config.toml
stem = "single"
muon_scale = "match_rms_adamw"
epochs = 12.0
Rows from block 5 of a small self-supervised image encoder, named by matrix and row number. Rows with one number belong to one channel. Each number is 200 + 20 x the weight over its row's rms, rounded and kept within 0 to 999. All counts start at 0. After the name is the row's rms in percent of the matrix's.
Before each channel's rows are labels from the 100 images, of 14848, where the channel reaches its highest value: "peak at" is the part of the image that holds the peak. Only what is clearly more common there than usual is listed. The data: Sentinel-2 satellite tiles (TerraMesh). In brackets: how many of the 100.
# convs0: first 3x3 conv (model.blocks.5.convs.0.weight, 80x80x3x3, each kernel summed), inputs 0-79
# convs1: second 3x3 conv (model.blocks.5.convs.1.weight, 80x80x3x3, transposed, each kernel summed), outputs 0-79

peak at: centre (32)
convs0.19,115,210,193,199,187,182,193,228,232,201,209,188,202,197,171,194,187,203,185,178,187,210,186,183,238,215,211,207,204,180,191,193,201,193,221,207,192,200,198,201,205,222,209,201,194,181,210,160,170,179,192,183,156,203,202,186,189,192,197,177,208,211,199,210,277,238,228,203,194,230,195,158,259,177,191,196,213,203,202,167,209
convs1.19,116,184,220,220,175,175,184,183,217,213,170,205,202,214,201,203,195,197,236,162,207,188,236,201,179,206,183,200,212,188,181,188,189,171,227,221,200,219,211,163,200,147,186,204,227,220,181,228,198,214,179,193,225,180,233,194,201,177,180,218,218,234,223,222,207,220,155,218,190,219,192,175,176,209,217,192,201,189,221,179,192

peak at: middle right (30)
convs0.35,078,181,190,188,212,179,182,194,182,212,192,174,168,209,238,205,215,196,202,211,216,193,224,206,243,211,193,211,181,195,187,208,141,194,185,183,198,194,206,227,227,190,212,257,211,219,216,199,188,206,183,157,204,175,196,188,165,204,181,190,202,252,208,188,170,169,201,207,177,200,202,172,192,219,183,222,192,213,198,179,194
convs1.35,069,219,195,193,196,170,186,217,218,154,233,219,190,209,208,187,186,202,225,162,175,151,225,195,204,186,230,211,206,169,193,202,189,174,216,216,245,192,234,195,187,214,185,200,212,168,214,212,183,180,168,200,212,152,154,209,207,205,211,190,203,172,201,200,223,192,177,214,209,200,190,221,191,210,223,210,215,207,181,194,206

peak at: bottom right (30)
convs0.63,110,169,174,197,179,219,196,214,177,206,202,208,215,206,222,198,226,218,211,186,212,179,182,206,260,220,193,210,199,224,213,247,206,213,210,183,210,197,217,204,233,238,202,194,205,236,209,217,172,187,239,206,194,205,179,194,162,194,145,191,210,189,217,197,226,199,221,194,192,174,203,184,185,214,207,165,196,186,170,192,210
convs1.63,107,169,229,203,203,196,215,186,201,191,201,167,198,202,191,221,184,204,206,192,149,217,218,209,183,203,165,227,188,192,214,165,208,206,175,194,181,183,186,192,207,194,215,180,190,196,157,178,213,158,176,178,157,184,215,174,250,192,224,232,205,199,210,174,189,184,201,194,216,191,190,202,187,234,224,195,219,201,224,209,228

peak at: bottom right (28)
convs0.53,066,160,216,172,219,196,243,195,198,189,204,208,179,193,183,214,189,212,166,210,214,175,208,204,210,197,213,183,237,172,185,189,177,204,214,208,181,173,183,219,197,213,156,230,172,187,180,201,168,187,207,194,200,174,187,191,172,174,177,188,208,189,198,202,165,163,155,211,222,192,170,162,195,224,204,183,203,201,186,203,189
convs1.53,054,184,205,214,179,178,232,202,164,186,214,222,189,194,200,199,204,207,179,204,250,214,202,199,178,192,233,183,170,184,184,208,221,235,226,223,170,211,219,178,207,188,199,215,178,167,171,220,217,190,181,196,238,213,201,217,220,242,191,202,192,187,192,189,220,238,180,205,181,179,209,199,191,217,176,241,190,195,188,234,185

peak at: bottom right (27)
convs0.61,081,201,220,222,197,225,199,166,204,190,182,197,191,182,203,204,208,177,206,194,196,166,199,224,211,247,157,204,225,181,191,175,193,194,186,230,237,184,219,185,223,188,203,190,187,179,174,197,194,199,193,199,187,166,151,186,178,166,162,204,207,229,180,165,158,212,208,199,205,190,206,199,233,187,182,185,182,216,183,192,203
convs1.61,125,194,177,160,204,179,182,191,180,191,217,203,187,218,184,174,208,230,214,158,199,168,212,216,188,184,256,203,196,201,195,210,183,183,224,188,201,204,222,237,181,192,185,229,198,186,226,205,176,211,210,209,209,183,184,169,195,215,209,161,192,187,208,245,180,201,173,202,167,230,207,181,183,190,236,182,209,217,187,184,210

peak at: bottom right (35)
convs0.64,124,204,173,194,186,183,198,218,194,195,196,202,182,200,210,214,160,193,199,180,211,185,211,223,185,213,171,243,197,180,190,211,210,200,189,192,181,242,185,236,213,224,162,186,196,203,205,216,226,188,192,205,196,204,239,204,222,176,161,173,194,182,195,221,193,185,230,172,244,182,187,203,261,201,203,173,201,203,186,177,208
convs1.64,097,162,190,194,213,208,194,177,185,167,198,191,196,198,174,216,185,219,212,168,172,195,196,184,220,206,195,178,214,202,167,198,220,224,189,189,216,198,160,187,220,182,222,202,204,208,199,181,197,145,221,231,183,207,195,185,184,193,239,181,187,194,237,150,238,214,186,225,196,194,181,237,177,196,189,178,215,193,191,219,198

peak at: bottom right (29); bottom left (27)
convs0.12,114,199,189,190,171,217,197,186,174,213,209,197,243,216,187,219,248,223,209,205,192,207,175,190,219,186,210,195,240,203,194,192,181,205,211,236,215,182,193,203,184,211,153,257,186,219,185,221,166,166,222,215,174,184,214,221,169,185,171,183,192,185,185,168,229,200,190,203,200,203,183,203,183,198,199,197,194,184,211,180,221
convs1.12,108,198,196,180,206,192,248,166,203,175,173,157,180,169,203,195,179,169,215,221,190,223,162,195,212,208,173,163,192,211,180,236,194,202,204,167,203,188,208,216,201,199,212,173,205,210,216,178,212,191,199,229,155,174,191,181,225,203,217,190,208,220,192,176,231,184,209,203,210,204,202,207,208,190,170,181,222,174,194,218,169