config.toml
model = "self-supervised image encoder"
dataset = "Sentinel-2 satellite tiles (TerraMesh)"
train_examples = 145000
image_size = 48
crop_scale_min = 0.4
horizontal_flip = true
translate = 0.06
color_jitter = 0.4
method = "simsiam"
arch = "preact_resnet"
norm = "batchnorm"
activation = "relu"
drop_path = 0.2
depths = [3, 3, 3]
kernel_size = 3
stem = "single"
avg_pool_shortcut = false
widths = [48, 80, 144]
projector_hidden = 1024
projector_out = 256
projector_hidden_layers = 2
init = "trunc_normal_002"
residual_init = "scaled_by_depth"
optimizer = "muon"
muon_scale = "match_rms_adamw"
lr = 0.0045
momentum = 0.95
nesterov = true
orthogonalizer = "newton_schulz_5"
adamw_lr_other_params = 0.0026
grad_clip = 5.0
steps = 6800
batch_size = 256
epochs = 12.0
lr_schedule = "wsd_sqrt"
decay_fraction = 0.2
final_lr_fraction = 0.05
warmup_steps = 130
weight_decay = 0.4
adamw_weight_decay_other_params = 0.05
Rows from block 5, named by matrix and row number. Rows with one number belong to one channel. Each number is 128 + 24 x the weight over its row's rms, rounded and kept within 0 to 255. All counts start at 0. Numbers have three digits each. After the name is the row's rms in percent of the matrix's.
# convs0: first 3x3 conv (model.blocks.5.convs.0.weight, 80x80x3x3), inputs 63-69, a 3x3 kernel for each
# convs1: second 3x3 conv (model.blocks.5.convs.1.weight, 80x80x3x3, transposed), outputs 63-69, a 3x3 kernel for each
convs0.0 094:088118119131118121107112091150155127120130137134131140173136123169114128155115120103141122104112102099109107140118138149091092115108111144068074174103097158167206108126121135145117159138129
convs0.1 100:094091101154101114174155140081101109104109158129107120124144061123172164123146154104100070138118134136141141132117134132152128113113135125158136118096082104119147109120088124140124109131126
convs0.2 099:135066102103101109113111112106096095145108112107105094117125100162132084151114116087116131081116104085130138090100137122087126126118118155109133145122159112115147122097102125120115146132136
convs0.3 095:124116098157125123116109118187115174163118140148106134113118111139122137137151148142117128144134104123123102111179141087137109123172156134147138184162161117121124184169150154149122152147130
convs0.4 104:151136147095115124069075105149134135135129138128110102106085063155122111160145135110093091113110091145117112136193151099117196128120103109149201116128202119099118099076071090097088106109108
convs0.5 095:131132139120120098088140101078123138086105135080096092129091109175116126134094115134107143116098123115114127109204087149126193155133175152120105112128128116094157149116124120103124102112112
convs0.6 104:132129120136139133163147141125133118099141120127152137098107107119122117121137133132127127124120127121094121130151137125150142130121104160125143116124125157177172116102120119123130150154144
convs0.7 103:115130145115141148112104131108110156114120180118109137137113143161144202150156186163154122154136100121144103156127144136153081123142102112116089142121145117133139112107090123110126126128155
convs0.8 103:116150142148141076098079076129119102120124127110143149127090143143092135136080151134114117110096138103095125116148131140181110134213190146134178176151104129132092094130133101103109123113101
convs0.9 099:176153146163166137127132075123135113145149123145126124107134116118142131114145172100105111115114125114132113146125152112134109113149131123095095128099099104104055148128099133124122134109122
convs0.10 105:114147143092130129113083116115126113100125104119126124126124118100124097109110110118133150130118138130098118128120103166200144178187132120149137170162154135145168139127125130112109142133142
convs0.11 104:150150090120091099130094118131170097107146136107122113104167144068162160124181152129141142135152129143115120136137149103158108167195071128116089172115121130158165119151143117124138121105130
convs0.12 099:137107141171139157206145139106114126153118157137126114089123119119123130125121134139122151129143134104135115144130127133111116152108129198182136128122099112112086129137104120114103111107113
convs0.13 094:085096184107137166097111133090090106128107110143137121138126085155122101125106085125115114125129103120139141115123176127178129156102120159141192136114154120133200105083123115092114117119121
convs0.14 102:146104122123100088146111123127149137109157110081114102112141116101154154118131150128130126133130096112127097134119096128090094142135159160134085127118133179142147125100117132127129132110135
convs0.15 099:134113079106080053129100095181123111166123110138101121144108163117088155107096101127128105107124128102116112131108098164106126153124138124152126112113089126113119118123130123136120129122129
convs0.16 102:150118092092114117074094121142142145117128129114128150116144125098091096123093068134139154124110150157114117097079124130086088106120153149118106236147132139179166118147147135105142190119126
convs0.17 093:111140117096149178138167125157119106122121106158112105136142108128128110113087085137125126131103109120109107100121101147090100155143155119140131116126145153117107142137126134140126150154126
convs0.18 102:149117091111132120105094109173145113147156126129138094184168105145139110128125131104121119117110119124116099112124123105162201119161149117152123139128095131098140136138134140136118125122142
convs0.19 102:196184152221183163214197137163133105200177132181169140168139167123138143139127185143130118125114112138141149117150112110126114121133128146131153132179171162120148127113110141120123125133126
convs0.20 100:124107090141144115162192180166137116129146127121141114164127086127104090133119071163120146134096124129102117139148120136154184117153126111123123128120117171195164092074113126100114131118128
convs0.21 107:111091127095104122117107120137119113119164160114197186156137076161182111111169157134088094125104092130123112143132128118122158108106151101137119113100158152129136132117096142125126135129116
convs0.22 091:169192115198190103150169130182131083143116110173125111147159156101123147132135125101105106110098120104131150134162119128096102131124136112127146165143092134114087127123128109128128113122128
convs0.23 086:059078060113093142135128135134083110114143124128110141148179161102141159117103120109116130129133148159154189177085130193112138109113125155105136129138117129132140121147155118135133129130121
convs0.24 111:063128080093110086081140092137133137115131131148133126137072159126083085107098114160146109152143107142131091164119148180165120122110129119152111121163116138151100121134118114110106103114112
convs0.25 107:167192142104095083108116105178122148121123106105136122145116107100129069081144151118117113092107099105093087109120126106133225145150136175190065168110104127126131112096109127124102143131138
convs0.26 107:144139141173139134151142146111099071120110090117101069148146115157166129112130116091111136078102127078096106121131105140141118123174134096145149147152142145155152114119106134127125120100107
convs0.27 099:138143110135128101114126110128140109137130100174110104150121105118118108137123097135151139152143139122114120124109116095106125138115121171180128195172156168174141153138135144138128134150139
convs0.28 093:115135121106163154135165162120128124107094137095118126146157140167182149128192159118098083126109140142136140131119094125146099121135078118145113124135127183179157108107119125114131154133129
convs0.29 101:157112083093097078129110122116118129120129098103138142112121171149120145218167133084101086129102090095082085117182142168170139106107185154164106111138100104089192130150122130160167102149147
convs0.30 099:077111122111077120123125116157161176163150187137127164112131179105150160117145149113123135133144125119105117141149137133117098113129126111116130150132129136096100146136128126129127133136130
convs0.31 094:149183145163171131111125109098136143081106113114100124088082085094100097080110099138137134109107129113124104095094096092104103114138092096073190142071128127109127135110133145142114137140138
convs0.32 101:129125122147139135158171177161162129144162140101142120069117164108101128093115103120105109138114131141122121149139114120068095130099104141137120104150101133149135138111119113111124145123120
convs0.33 094:158136134091123116094143138164137146175158168156141128144127172170159212136112174124147135117120106109123066150150117133136170138131177130127090106113118113097101112131146107121155128102116
convs0.34 101:110137110188169137079092084125137100157110102118127137123161132136133125111094116141150157116103130145122116110125126083122149110133096143118102190176118068069072130113128136124114131129119
convs0.35 107:088157050087183084132161087116140072083147133114100117133161157150114129103104106151127117131140143131131110128131101098131112084121153142121106100141131133142137127104132129129126144125144
convs0.36 098:124096108087118085111128112141113153145141110116147114144128140115120127097162149120104146135109111109086107208132109191142085170126141070139107119160145170115133106139110123130145124141115
convs0.37 100:116120217085124149097153155118221158129223158137218089070158145099134134103185135140139162124117157138169138130096113126095116144170124095047128124116165111111149145123131107122106122114130
convs0.38 104:133142098117173135072067058129122112144121106159139124143116129119121090105100118110085146122076088124123116093110144132191077121107128114108130172146189121121099119146138135130125128122120
convs0.39 106:087093109131135102119116121120148161118157177114125115129178168086146185099074117132150112114129103088089087110120129153121100111142110086083120131210116128230157134149138116127134119120125
convs0.40 102:124112093151132088135130137104098083156148122160159176105089092128120127058108128111117114133124108158150164110134118185169187127126101167152134143184140125116106129119128173190175122121150
convs0.41 101:114133105109125091091126116154156136142142139113100120118125117122167132123126094104118110134139132149165123174158133141117101116149081126188157134167143116123150104106138128140149132126136
convs0.42 099:116141113096103141124094142135142157135127157130160124155139145137120107128107091097088133114107098116116113196149149192226090148119082140110110127163116135147115127109101107133111106115128
convs0.43 105:119080064142105085148155103112131136115124116146116140100109127111081106138127091101111114106124112120113092191144104183191053110144110144148085090170105071141155099082133131117141132138114
convs0.44 104:108122154165141130190152163138160208166190209165165229128141203158167237135139200134125132124108111113105089167119163132104168134092140125124113117132134141115152131130129110115127115119137
convs0.45 102:095101119114111106109099095110184234116096149091118088068132152094155176097140104108102111120128080133111101127111078104101077115138149124129173080137156101144126107102123104119119113125126
convs0.46 105:123117122117093113117108169089095097135125094141162111127118120158124098118165100137112113131108110136125127126149214143106154133157110141117145123122132168124088127124107138136124131137119
convs0.47 099:125115078118149143122103161116096124128110105158135146132169164155180187201212146109095107113081079105064090109142155120114127116146091133102106124113132096112164149125107127116105117135146
convs0.48 096:141154132170149140104094094144117131153119112160159151116114098129098109139133153134149128151118107148146121156166189133142077101097107117177115108154157079064123109096114138120111146131116
convs0.49 089:148132085137109091146141138142106129146128122129119132120113164145120159129093106115133124109115147079106099104113114118087099162154148113126098109170171188255169121131124112133148153179163
convs0.50 098:148135140116110121134091109153151145091127143094097079142223175111148145095152160104109093114120126113125152143161109150146163147126126111105107092116093115087087116111114113114129119116113
convs0.51 096:097103111119114131131106152107099095102135114106149101104109125143120117101144098139127113136140141111138125180083100122089140108109130160081124148097114168094106142159123105136124143137096
convs0.52 102:145131125153178162118116145153158139166159130127115138067115137106123138117096080080132101105145110097118090136105111129116134161161143145182192145148136132125107116124134106125170127143139
convs0.53 087:106078038130095102203148101088128115118082131112098116123071087104107119108088148129149120147114136141153110111104239103086183173129118148107165097081143144096137114105107122116128107123099
convs0.54 101:121147135197189205158112073132124121120134131156100122134156125181138107118085082139150136115124115124153136143158132158099061099136196137115103164150195140110118121142126114109119151132146
convs0.55 102:132108099179153162091114135118113104096100122109076092124157191163183215153139172158150114107127099110122125128133138111113148128170146140140150125097149082081101123122109117121106137147128
convs0.56 100:125150141131130113099092108126124124122125103150115106148132097150121094114116099078132133110123134136127135101120103112153115104121134183163146103117145110105101108081114132088128111109107
convs0.57 092:117139117179183112130145088117147117110110147127107131157139134099139119101115124121104127134084141100144136068160098087138096079144085142169124136177054148138059130117114094106097120124122
convs0.58 099:105093148093114156110132162102129141110171160124171142125157151108217159114199160119104151115132153090102150120138115111101054107078085143097128131096167101109095118116150133124177123118158
convs0.59 098:143167076121147085122142109138089108112120124097110127111087100131111112118100116099088107115071096128079111167107076141133121131146153153160146136183119164169121132122088117118120111120117
convs0.60 098:032086085072145132074171099098114137102112145114124143105122097107084101075089122110097131130116131121121127101134132141138109119125135083083088128106123091121081120127125117125127139119115
convs0.61 107:136109116113076102105098115125122149148119141138133127128074100168178117122158144137091131111122128147135146126134158128106106145147124096118147111100139139162098104151117137139133143127125
convs0.62 105:198125141167091126104091105134114107144130103130107123124104126162124114179133144122109134088094121093123125151213158145167139137166115162160141134126124097113099159121115135123119119113124
convs0.63 099:178136146158134126190138108131140098124110112150149134146165120124162135153150129123125126123102103141146125127104092127147099139154111119103103086106097085151140128135102134138134141140118
convs0.64 101:088116128103112147105145157118139114115108106131111107126173175147130154162154145098081103129087125115098123114139151135224238155161142102116114108111127129121102126117118112106126111112132
convs0.65 104:095089069107098057152136104070094117092097105131152108086085148114090140158164156130108104112109093108134134058086115098128131120092118127127113140142141175205191140133141129131131125134143
convs0.66 096:128150117113128047108134066122150143146129141111124110130136101145157147137149118096128178098124162123134150135111113078096127139130152088102118099080064144124111117113111133111128110098116
convs0.67 096:140165101155132152148167150110147143131116166145159154095089121097130111130130152111108105121105081138139149120139073138105093146131128090138103115121145098125126118123103156156157118160159
convs0.68 093:162153127136159140130128122133138107145136129128110169155144118169163135162135153101124115132133121151133118085153124142213156132205186112093090146138106149122131121119135126087116127094120
convs0.69 105:129115092093083076087112125116134160139151105126165118165143156151164200142122145124121124152106110117100118123126122139194108105143178238175115168188134142166173129124141122096110117123126
convs0.70 106:129101119117115127088085103142135100125101095109107089171140083159144098123107071173144113144128112133122107130153157118142145138149130189130113148162110118142128156133112158127123117117126
convs0.71 103:102123118137143094089123088129132117135144137112135142099137114067102101127130143146114141116130160113100124152128107115082135102126106144102138163185137161183144136134127125143116145149108
convs0.72 096:192118116180118115106098134108121102119133118119127151136118100112112110110098095136142138122122127104117138117160098110120071120082082117151106147130100129159162123130153165147159133127152
convs0.73 100:174158159142123130117118131053099151128159197085128127142141155149130160148143141107135102137125087143141121080113125079104111102112115137124128101129119084114102156146119129121114129142135
convs0.74 104:137118129126097144160169160149121148138122218092097236083070131081083151094096182140143101163143090128124125081080147130166126121128100179139117190078096174146105121115115134125114127136114
convs0.75 106:135099147108085116100076098153165149119121126115107126142149136149158166130134123128127118123125123138145147109147201160195200121171122158099166121118099083112130129125131140147122131156146
convs0.76 090:152115108142131134130174129092136098104103177122147163172130106189213172141156198073109094100116112127150150152133116092084187126130121078113109125131110115120096128138132146134147108129123
convs0.77 103:146153117153128128160135140183160148130150127124157145142184231143156232101097184103115150081085107112107122114143121094121080101127102087092091093098087110107094109109109129126113126108121
convs0.78 100:143106105114117148099139155125127118123150127090117123137119126144135127118116112164139145155127133129095107116087120097089112111123138087112109110070092093088084118134128114136114117153125
convs0.79 097:129131104090118101113125099125107152154136104108093117105094124116114141116192185146124105134124105129116113105180100164140132155075154130161115133170165157099086128114137112137173114123149
convs1.0 067:122135154135145146164173187120140107122125097116120101125110110121124137133115098158118149155126149133130140110109142140153123121137088157148147106109135157128183131134136126116139133121154
convs1.1 095:152165155157142131156141126104125149101116103114108120122136129123115129111099112149136144121144150147138155116137134120136118075116122135172169133123128118078100120141126126120138137111123
convs1.2 099:121109069129141105133102108109129106116114075163174120140107102127104115102101073142115178151122151161137164101140108098118103118148125121118113135111088157160154104127134112096095127140135
convs1.3 078:109124104117132100117129068072107096086106114075089095133136118150149139127133112159156143116110126136120107134160140107160170111127144118120135148169139128144113113124122102119135110122150
convs1.4 113:157167141181177115188171139092142137111155125136168150143117115121079083101108110128116143116113112092105144102097105117093087126131082145102149143116140154095114134107163179189151196193169
convs1.5 110:122118125103139150088114158108110131133118154124133136141097098108091072119107070121125122122132134083100079060113116092142114107126122112123182116104141111098113123103097112128132122111122
convs1.6 136:115121117133116111144120130125077139149083139176144164117090125092094128131119141106128131122116139111126123133138118155141128159143142082118146096132144132153137136137120114127130112132136
convs1.7 107:119113128103085153123121109127110124146088144100102138094134147099123148097093147185132131185113138164112097148106107157108102103132132083097107079119114133116115162149106146166092141178149
convs1.8 141:121144141135159117127131152121127136142159167089132164152139165114128129137098126103121113145103110147124154108074103114114085113106083155100139103108128148132117138144118137132158125144148
convs1.9 101:109085142125099121135132108124126113101079075126109110148130127105057093081076059127129110124131123099100115162129120136122126103126122162145147129135151158150155154120128126096138114127154
convs1.10 113:140134124112130134115154149142134113135132141094102143117113112128124122119127094154132122145127099139099135122106070118160058120112046167113116150103111104131142123143151089130142081121124
convs1.11 089:126126124087093132118137144136142139158109130169119101124105110118129095120116127111130118167167124141143119144119111157135119140128147120149160113177153140158155129152140092151137104110151
convs1.12 112:131166134152166156135168130123105100137119093131121123169148127147142112171092098119158131122168140099129103129161132151114119162127115121170132103164115098154121125126164127102098150163108
convs1.13 117:161169175110112144098122101098104115129114137085136106163137122117153117139130122116101129135144130144144156109126108095112129108109092132136168109094140109084116116146121119146133158164129
convs1.14 102:156103096153100113159139144139130104110112114116115147137098093127104110071050061114106108138124130168158140094078085112100074107106088115104136113144138115111136153140109122120096129151111
convs1.15 105:138130155094097145110085101135073088121078094100120109148164115161152100134123127161149152139113130118139145126144087120171125151161117119137104098166107106134109125105154163129136154120128
convs1.16 088:125126107167184170146154161082130111111131180107131135118151099114112122067114104132111148100164130110119124149124105134132116098133135138114140126141128122163142124110118089078116129106083
convs1.17 076:096104071107114102118131131157141145129102142129098131109100130130121114117121115122122121088103111124140141117140151166160132119105120138127127113122137117106109126098101153121141155126140
convs1.18 110:162156135123110079111084102110128141079104117110160120130115157101081110096082073113133152106135116109106127137123129126115141124109129139137140131127128122142126134141121123144160132160170
convs1.19 102:121110139144143135153136121173137096159129139168163131073130140028087123080072099130133144124146136156155161114124118097125151095108146129155120164161145118150144107120100116134143109128133
convs1.20 097:124160106128153149119146122121112064118111084104153105151140145162167135149149156176139137130143145132126101131119128107103102144120096143161142152138131139139114116120100137122107118142099
convs1.21 117:095135094097156097125184102107106115136094124174132139120135169106139177099121158134138126182135133171087087119097131117139181129134153118119094137141097109124093134152134111142134162124101
convs1.22 074:088124099121125145126108079130091129134141109112111116144129147152124161168105133122127105159093140119116096125128133147163141152133113146160122165167129159175162098104072103063095143121090
convs1.23 055:151110105104123094131135115139118134148146147152152121153109092140142135115095129121112103128142121117132146117147148115129139102138120119134086140168138100147134130160190121111106122084083
convs1.24 124:114107118107112117145123123154149124125123116138138147166139165176166158176159169118128089144111098105115079106097100114115103133120111108106135118115136094097122103104111125112155134136150
convs1.25 130:169152144132156148139102105154153119136153165119161144144155113155125121141129122144109134127120144172121165091156118104126112112174082153145131133133157071133116130120148111146098133148140
convs1.26 102:116123049116098056110096065146138137164167160159153131131149137126142142118131126171171196151134160121136130123121159114131155163155168108094058129116119140132131102105132118136126143154109
convs1.27 098:110089094105113115154091113089104105114164136122146132149134125166166126119118107132147154114162157147144165100119127131139130124112115159153147161140150131132151135152141116109105088112141
convs1.28 066:105116114135098103129130130106084109115107095141124135103140133099124141115118121157132143113124144125104136159168180132134130155140146140143150093122116128123111158145152131164130118096109
convs1.29 094:147149112169172158111133112105149158135107157108132145108081094131095095135116104116147114127130157140138082125147136107150150074084098113115126115104074128136072152117109164159136154159134
convs1.30 097:153116141176121114185144129099119112071098078117110103153155188164155155144168164108137127159150146144114108133119094118119102105164110146143154146109122132130166146139150109093136154121152
convs1.31 097:121159136138150132117109128134170087131153095130164122118169137107144099110145084138137121140144154146141151145144138143151150124146163127152138145143119154147118133108083119087068117140110
convs1.32 089:140153148150107126129108138163142142184164136155138137106115149140160149157153135117112110134131142113112095116144136152164157113148129133144116105086103125136122084127102107092136108127138
convs1.33 076:122139146115134125150116144129122125121114118100102085150160147114151147110120165161118153141158144172137138170144130156125133156134121106085113093122104114116097125114112113135131135109120
convs1.34 115:151173157142166122138149165137121119107083079129155129155140123158161113138141144149151102146125112085095104151137188113131142163163122143142124119150119106097081123118125119113112164156138
convs1.35 082:111113163145123168173134142095114140097106121160143135109091153100124137074120124129125138129146162117152127119133150166137125149145077119106102108142112154188119107121124113124121109149130
convs1.36 085:075079087099114108094114098131110102125048113154130115095073122114105133145123149160140176148132137131092108130108078131115080138145131122139101162135120153177170124154119109129159082107091
convs1.37 043:139171130115101148056088100094112108095102131119131142121171143148173150102136103134106119109131092139121132145117126127168154123098127135116105126119104171104113139149144133124118142175148
convs1.38 092:142145124098113111133149107118108121118122126145110105133122122109112110109083087128118122117164116131120126142113110153119144147162164112114111125077116138167118097115111132115124143103121
convs1.39 121:124130108113113114133119083133126104134150123151149124100141101082122095115139114128134124118164154133129147121125160134149153139153190130138107142145130109069117141147149142136139113126097
convs1.40 156:116111086091079090121147137084094091131135151132149154152157144143163141132137131118099109129110091120131129159140125139129115114111112104106106101104093117122123119126131124115116111108118
convs1.41 093:130126121120132102149127130136120128087126142131083135149213188141171179128164138145116131140159148111098122153142142119125122128115164099076093123106105141127110110105099107149102129167135
convs1.42 092:108130142113139164071120121080108148116156116142157145144145077133150091153137101128105101149110123137113112126102108137139128115144135108119140140101124113101130125121109110127152115094145
convs1.43 098:112116142111143133106108134123131116143121126168146138129107085141105105143092093152119104168117100164108102100130134121098128119165124111093122150118101165143128148158108126155146109137151
convs1.44 090:121119123138121085126107111132155134160147115170137085118127151099110166114113115143146110137141122143137132105130085109154112129137137160110099155111100157108087133115133143112115106091106
convs1.45 098:124126123105112114070115118122087159130121168122143151113167176069166125089138083147124123140093127139100094125178143152138131132133138111122093114151136141128115136149117148156125132128097
convs1.46 125:110162133106172100134121112157112165134126143164133147144126116121112105125128104184164145130130134106129108118144134140108105104088095101130138150110117115096046133126134188142124198148140
convs1.47 087:134108076082084090142145138102098129128105105126102117143105154098085092095070088107144110176092113139106085119152136083102102066130096135122187117165167126164141186083127155093112138109146
convs1.48 106:168172140162154153122140115088120121104111089134139126114111122093102128112121099095110110123125126151151134127145132138133140155113115147129110174128151136161144110111103133083096176154147
convs1.49 065:094118116123136124152123120068069088105097116112108113134140152110108115139143160158163158134119148134124137138115149179160120151119137132100084131121140079077107100143134135129128130144117
convs1.50 091:127128136142115120113108105151131155125124130134134145145143140113143135106138148144132157178160145180120155118141147118152124112130154121137141147153158184110153083133101132146139116135122
convs1.51 064:160162086162184111166145133116121117110120135127147130133132130129114156107118145140115142124089115142141115137127135122155127156111097126086100138107088135106047133123127160126137130111102
convs1.52 114:169145124146136123185190136145169153149156163130141121157161120138126120133138130156122144125115139136110154128120119147135144127146175132113101116136096134116129143134121103145115126102129
convs1.53 060:152130133111177147137153127155140150116156149150167184111104145120102128124097111130126162132084175113135125082124097119143104100164112106135144076118136116087116122129150165192112093121118
convs1.54 104:154139144151136115128131154106101102156146137139153147122134148102068104114106105097090112127129167134128113136133143101095139125175155136139146100105113144124107112146126078134138142153144
convs1.55 105:104106125086099135152140124155168113175174138127115126137154167117123140114148152124123110154127107182177132143145156127116102131147153123101136108092116147136153131102081110101104091094124
convs1.56 109:119129116107114118113125107088100111109107113132174155133119123115096118096086099116137147124160165133139137109153163121129129133170168131147150155160153124140144138120130184152126160174137
convs1.57 066:152164179127131076141154146117121143122138111125134109116145131128135097130108104123140134106156086118119135130111162140126152124139152132129151141119129141129119146137074173124114143130086
convs1.58 118:118097113108066118116100111127099132136110108156096118107160173110143160096116131126137139146109133158131117119138125108157142160162144099147095101118105114121103139165130113127072129145083
convs1.59 114:100093096119099135135138114144120133151121110189120104119129141083104112119104102154165172160151145153134153098116100131125078126100064135117079108123096112114087130133149169126184175166178
convs1.60 096:164208152138158078144133134110123116126140135096131150168152136132129138136149129093157106118168153129141129129140133144145155138142157124110128122097105146142114085126138119148128118126114
convs1.61 115:097121090128107126108112129168131163133100116156092099097072109123096099121123132096130121137130142124154131086115091084128093122132078156112158133140161158161179109133173111141139138122129
convs1.62 119:131150144148125125128105114113122153111128125108115158146147156148150149135128114132094113182147125170131114100151091122144109138132114135143134143136131133094122120150102116149100136172154
convs1.63 107:100126096148156108107118123114113117157115098140118080156114135136131105155123104158157136100094105134128101102127111158173163110152154118113107158157132100106105102111107143132123139134100
convs1.64 110:153164145132187156127155140128118132135135156135140153130123126141129105117113093125150155138144142127153153078140154121174138084118124101104129095113140111135191119145107086114119121118119
convs1.65 101:145156137142178142136153122107095101104125141142139162126146125085118121100146126126139152164156136135140149141157149132154146144164209103128065135126104079081071159168141137138116121144114
convs1.66 107:141105123148147163155154171129137128122124123092090134139167129109155138107132135134128096122115053116137111134135124111127126125132163131116110121140149160147110082100108140139109129120110
convs1.67 087:108116115104136117097147100155136149158124151151178169077129130102133132110121098170162185164114145137105137139119123150172177120123109090097104106125117102136130123135153129099150145124158
convs1.68 104:090088077112081106123151136101147107119146138164147148105090108120138110099076108138120115144102135121079094111145134092132156100136113155160140141143146122153176095090118094116137133128101
convs1.69 098:142157174172151189151153159115118100123112100126107171119161153127171119125158110124123111113113139106114116118138134132138144115138134132112111115116101090061066156154153145129156119125135
convs1.70 118:111125127123132126124133126111121100134118102121108099146143170158153134134129146164111065182112097132122061108136140134145141136146109107118129130135135072111125133156132115147137088094101
convs1.71 099:097126132117088097098062101100117106119127091128117097123111151100071112134137113127149161136134130145118134154117118138126106138111058132138116140123122137174149125128144119120123147131131
convs1.72 089:108125118095120066105138083091113189102120162109101102145131134128115103153129160126104106118118138151125125106120103101125144110117119118107109140149139166174162130165154130154135155145074
convs1.73 074:136121135142131144136099121103139131144178146150159167158162161117130140120138150130118092104125097101138087136116147094126147130134155118110097159119110126119131116122131144128141096089100
convs1.74 100:136137162138120185129131143143151142164156142133118101117155140126174146051094124162189155199139156127086137106147132102131115123122102152142168153133131195146147119111133112120119092134105
convs1.75 118:110129095126128104080089097122167130110093125150154173131114131146145144078096099146119127140126130143149179134140077149111098110133086144148150144108119130147106096121105125092102139121146
convs1.76 079:136115103092112099144106140114111147133118151128131157188115148136108129100099111123108085118124079127088102111161112101119103121098117127118114130115109154152127148142108101109129124129146
convs1.77 099:092074121095104131161151162141131142141158167133131162097126102071106104070132136141125122137123133121133131113147125101128126125169179137138102155143117141167137121110062137147091112137086
convs1.78 075:105101123135135139130092074117086089134129124098116107107080101097075117125113138143120156101066122131095114151133129125113143130144149137087139132127180149103153143143118117129124139186126
convs1.79 076:105082103112091149131123129132134121122123132122141146144132154120147150088088120122139083130160105128152108117099101093117150115185152117141133143126124139144149107121112120133115110136134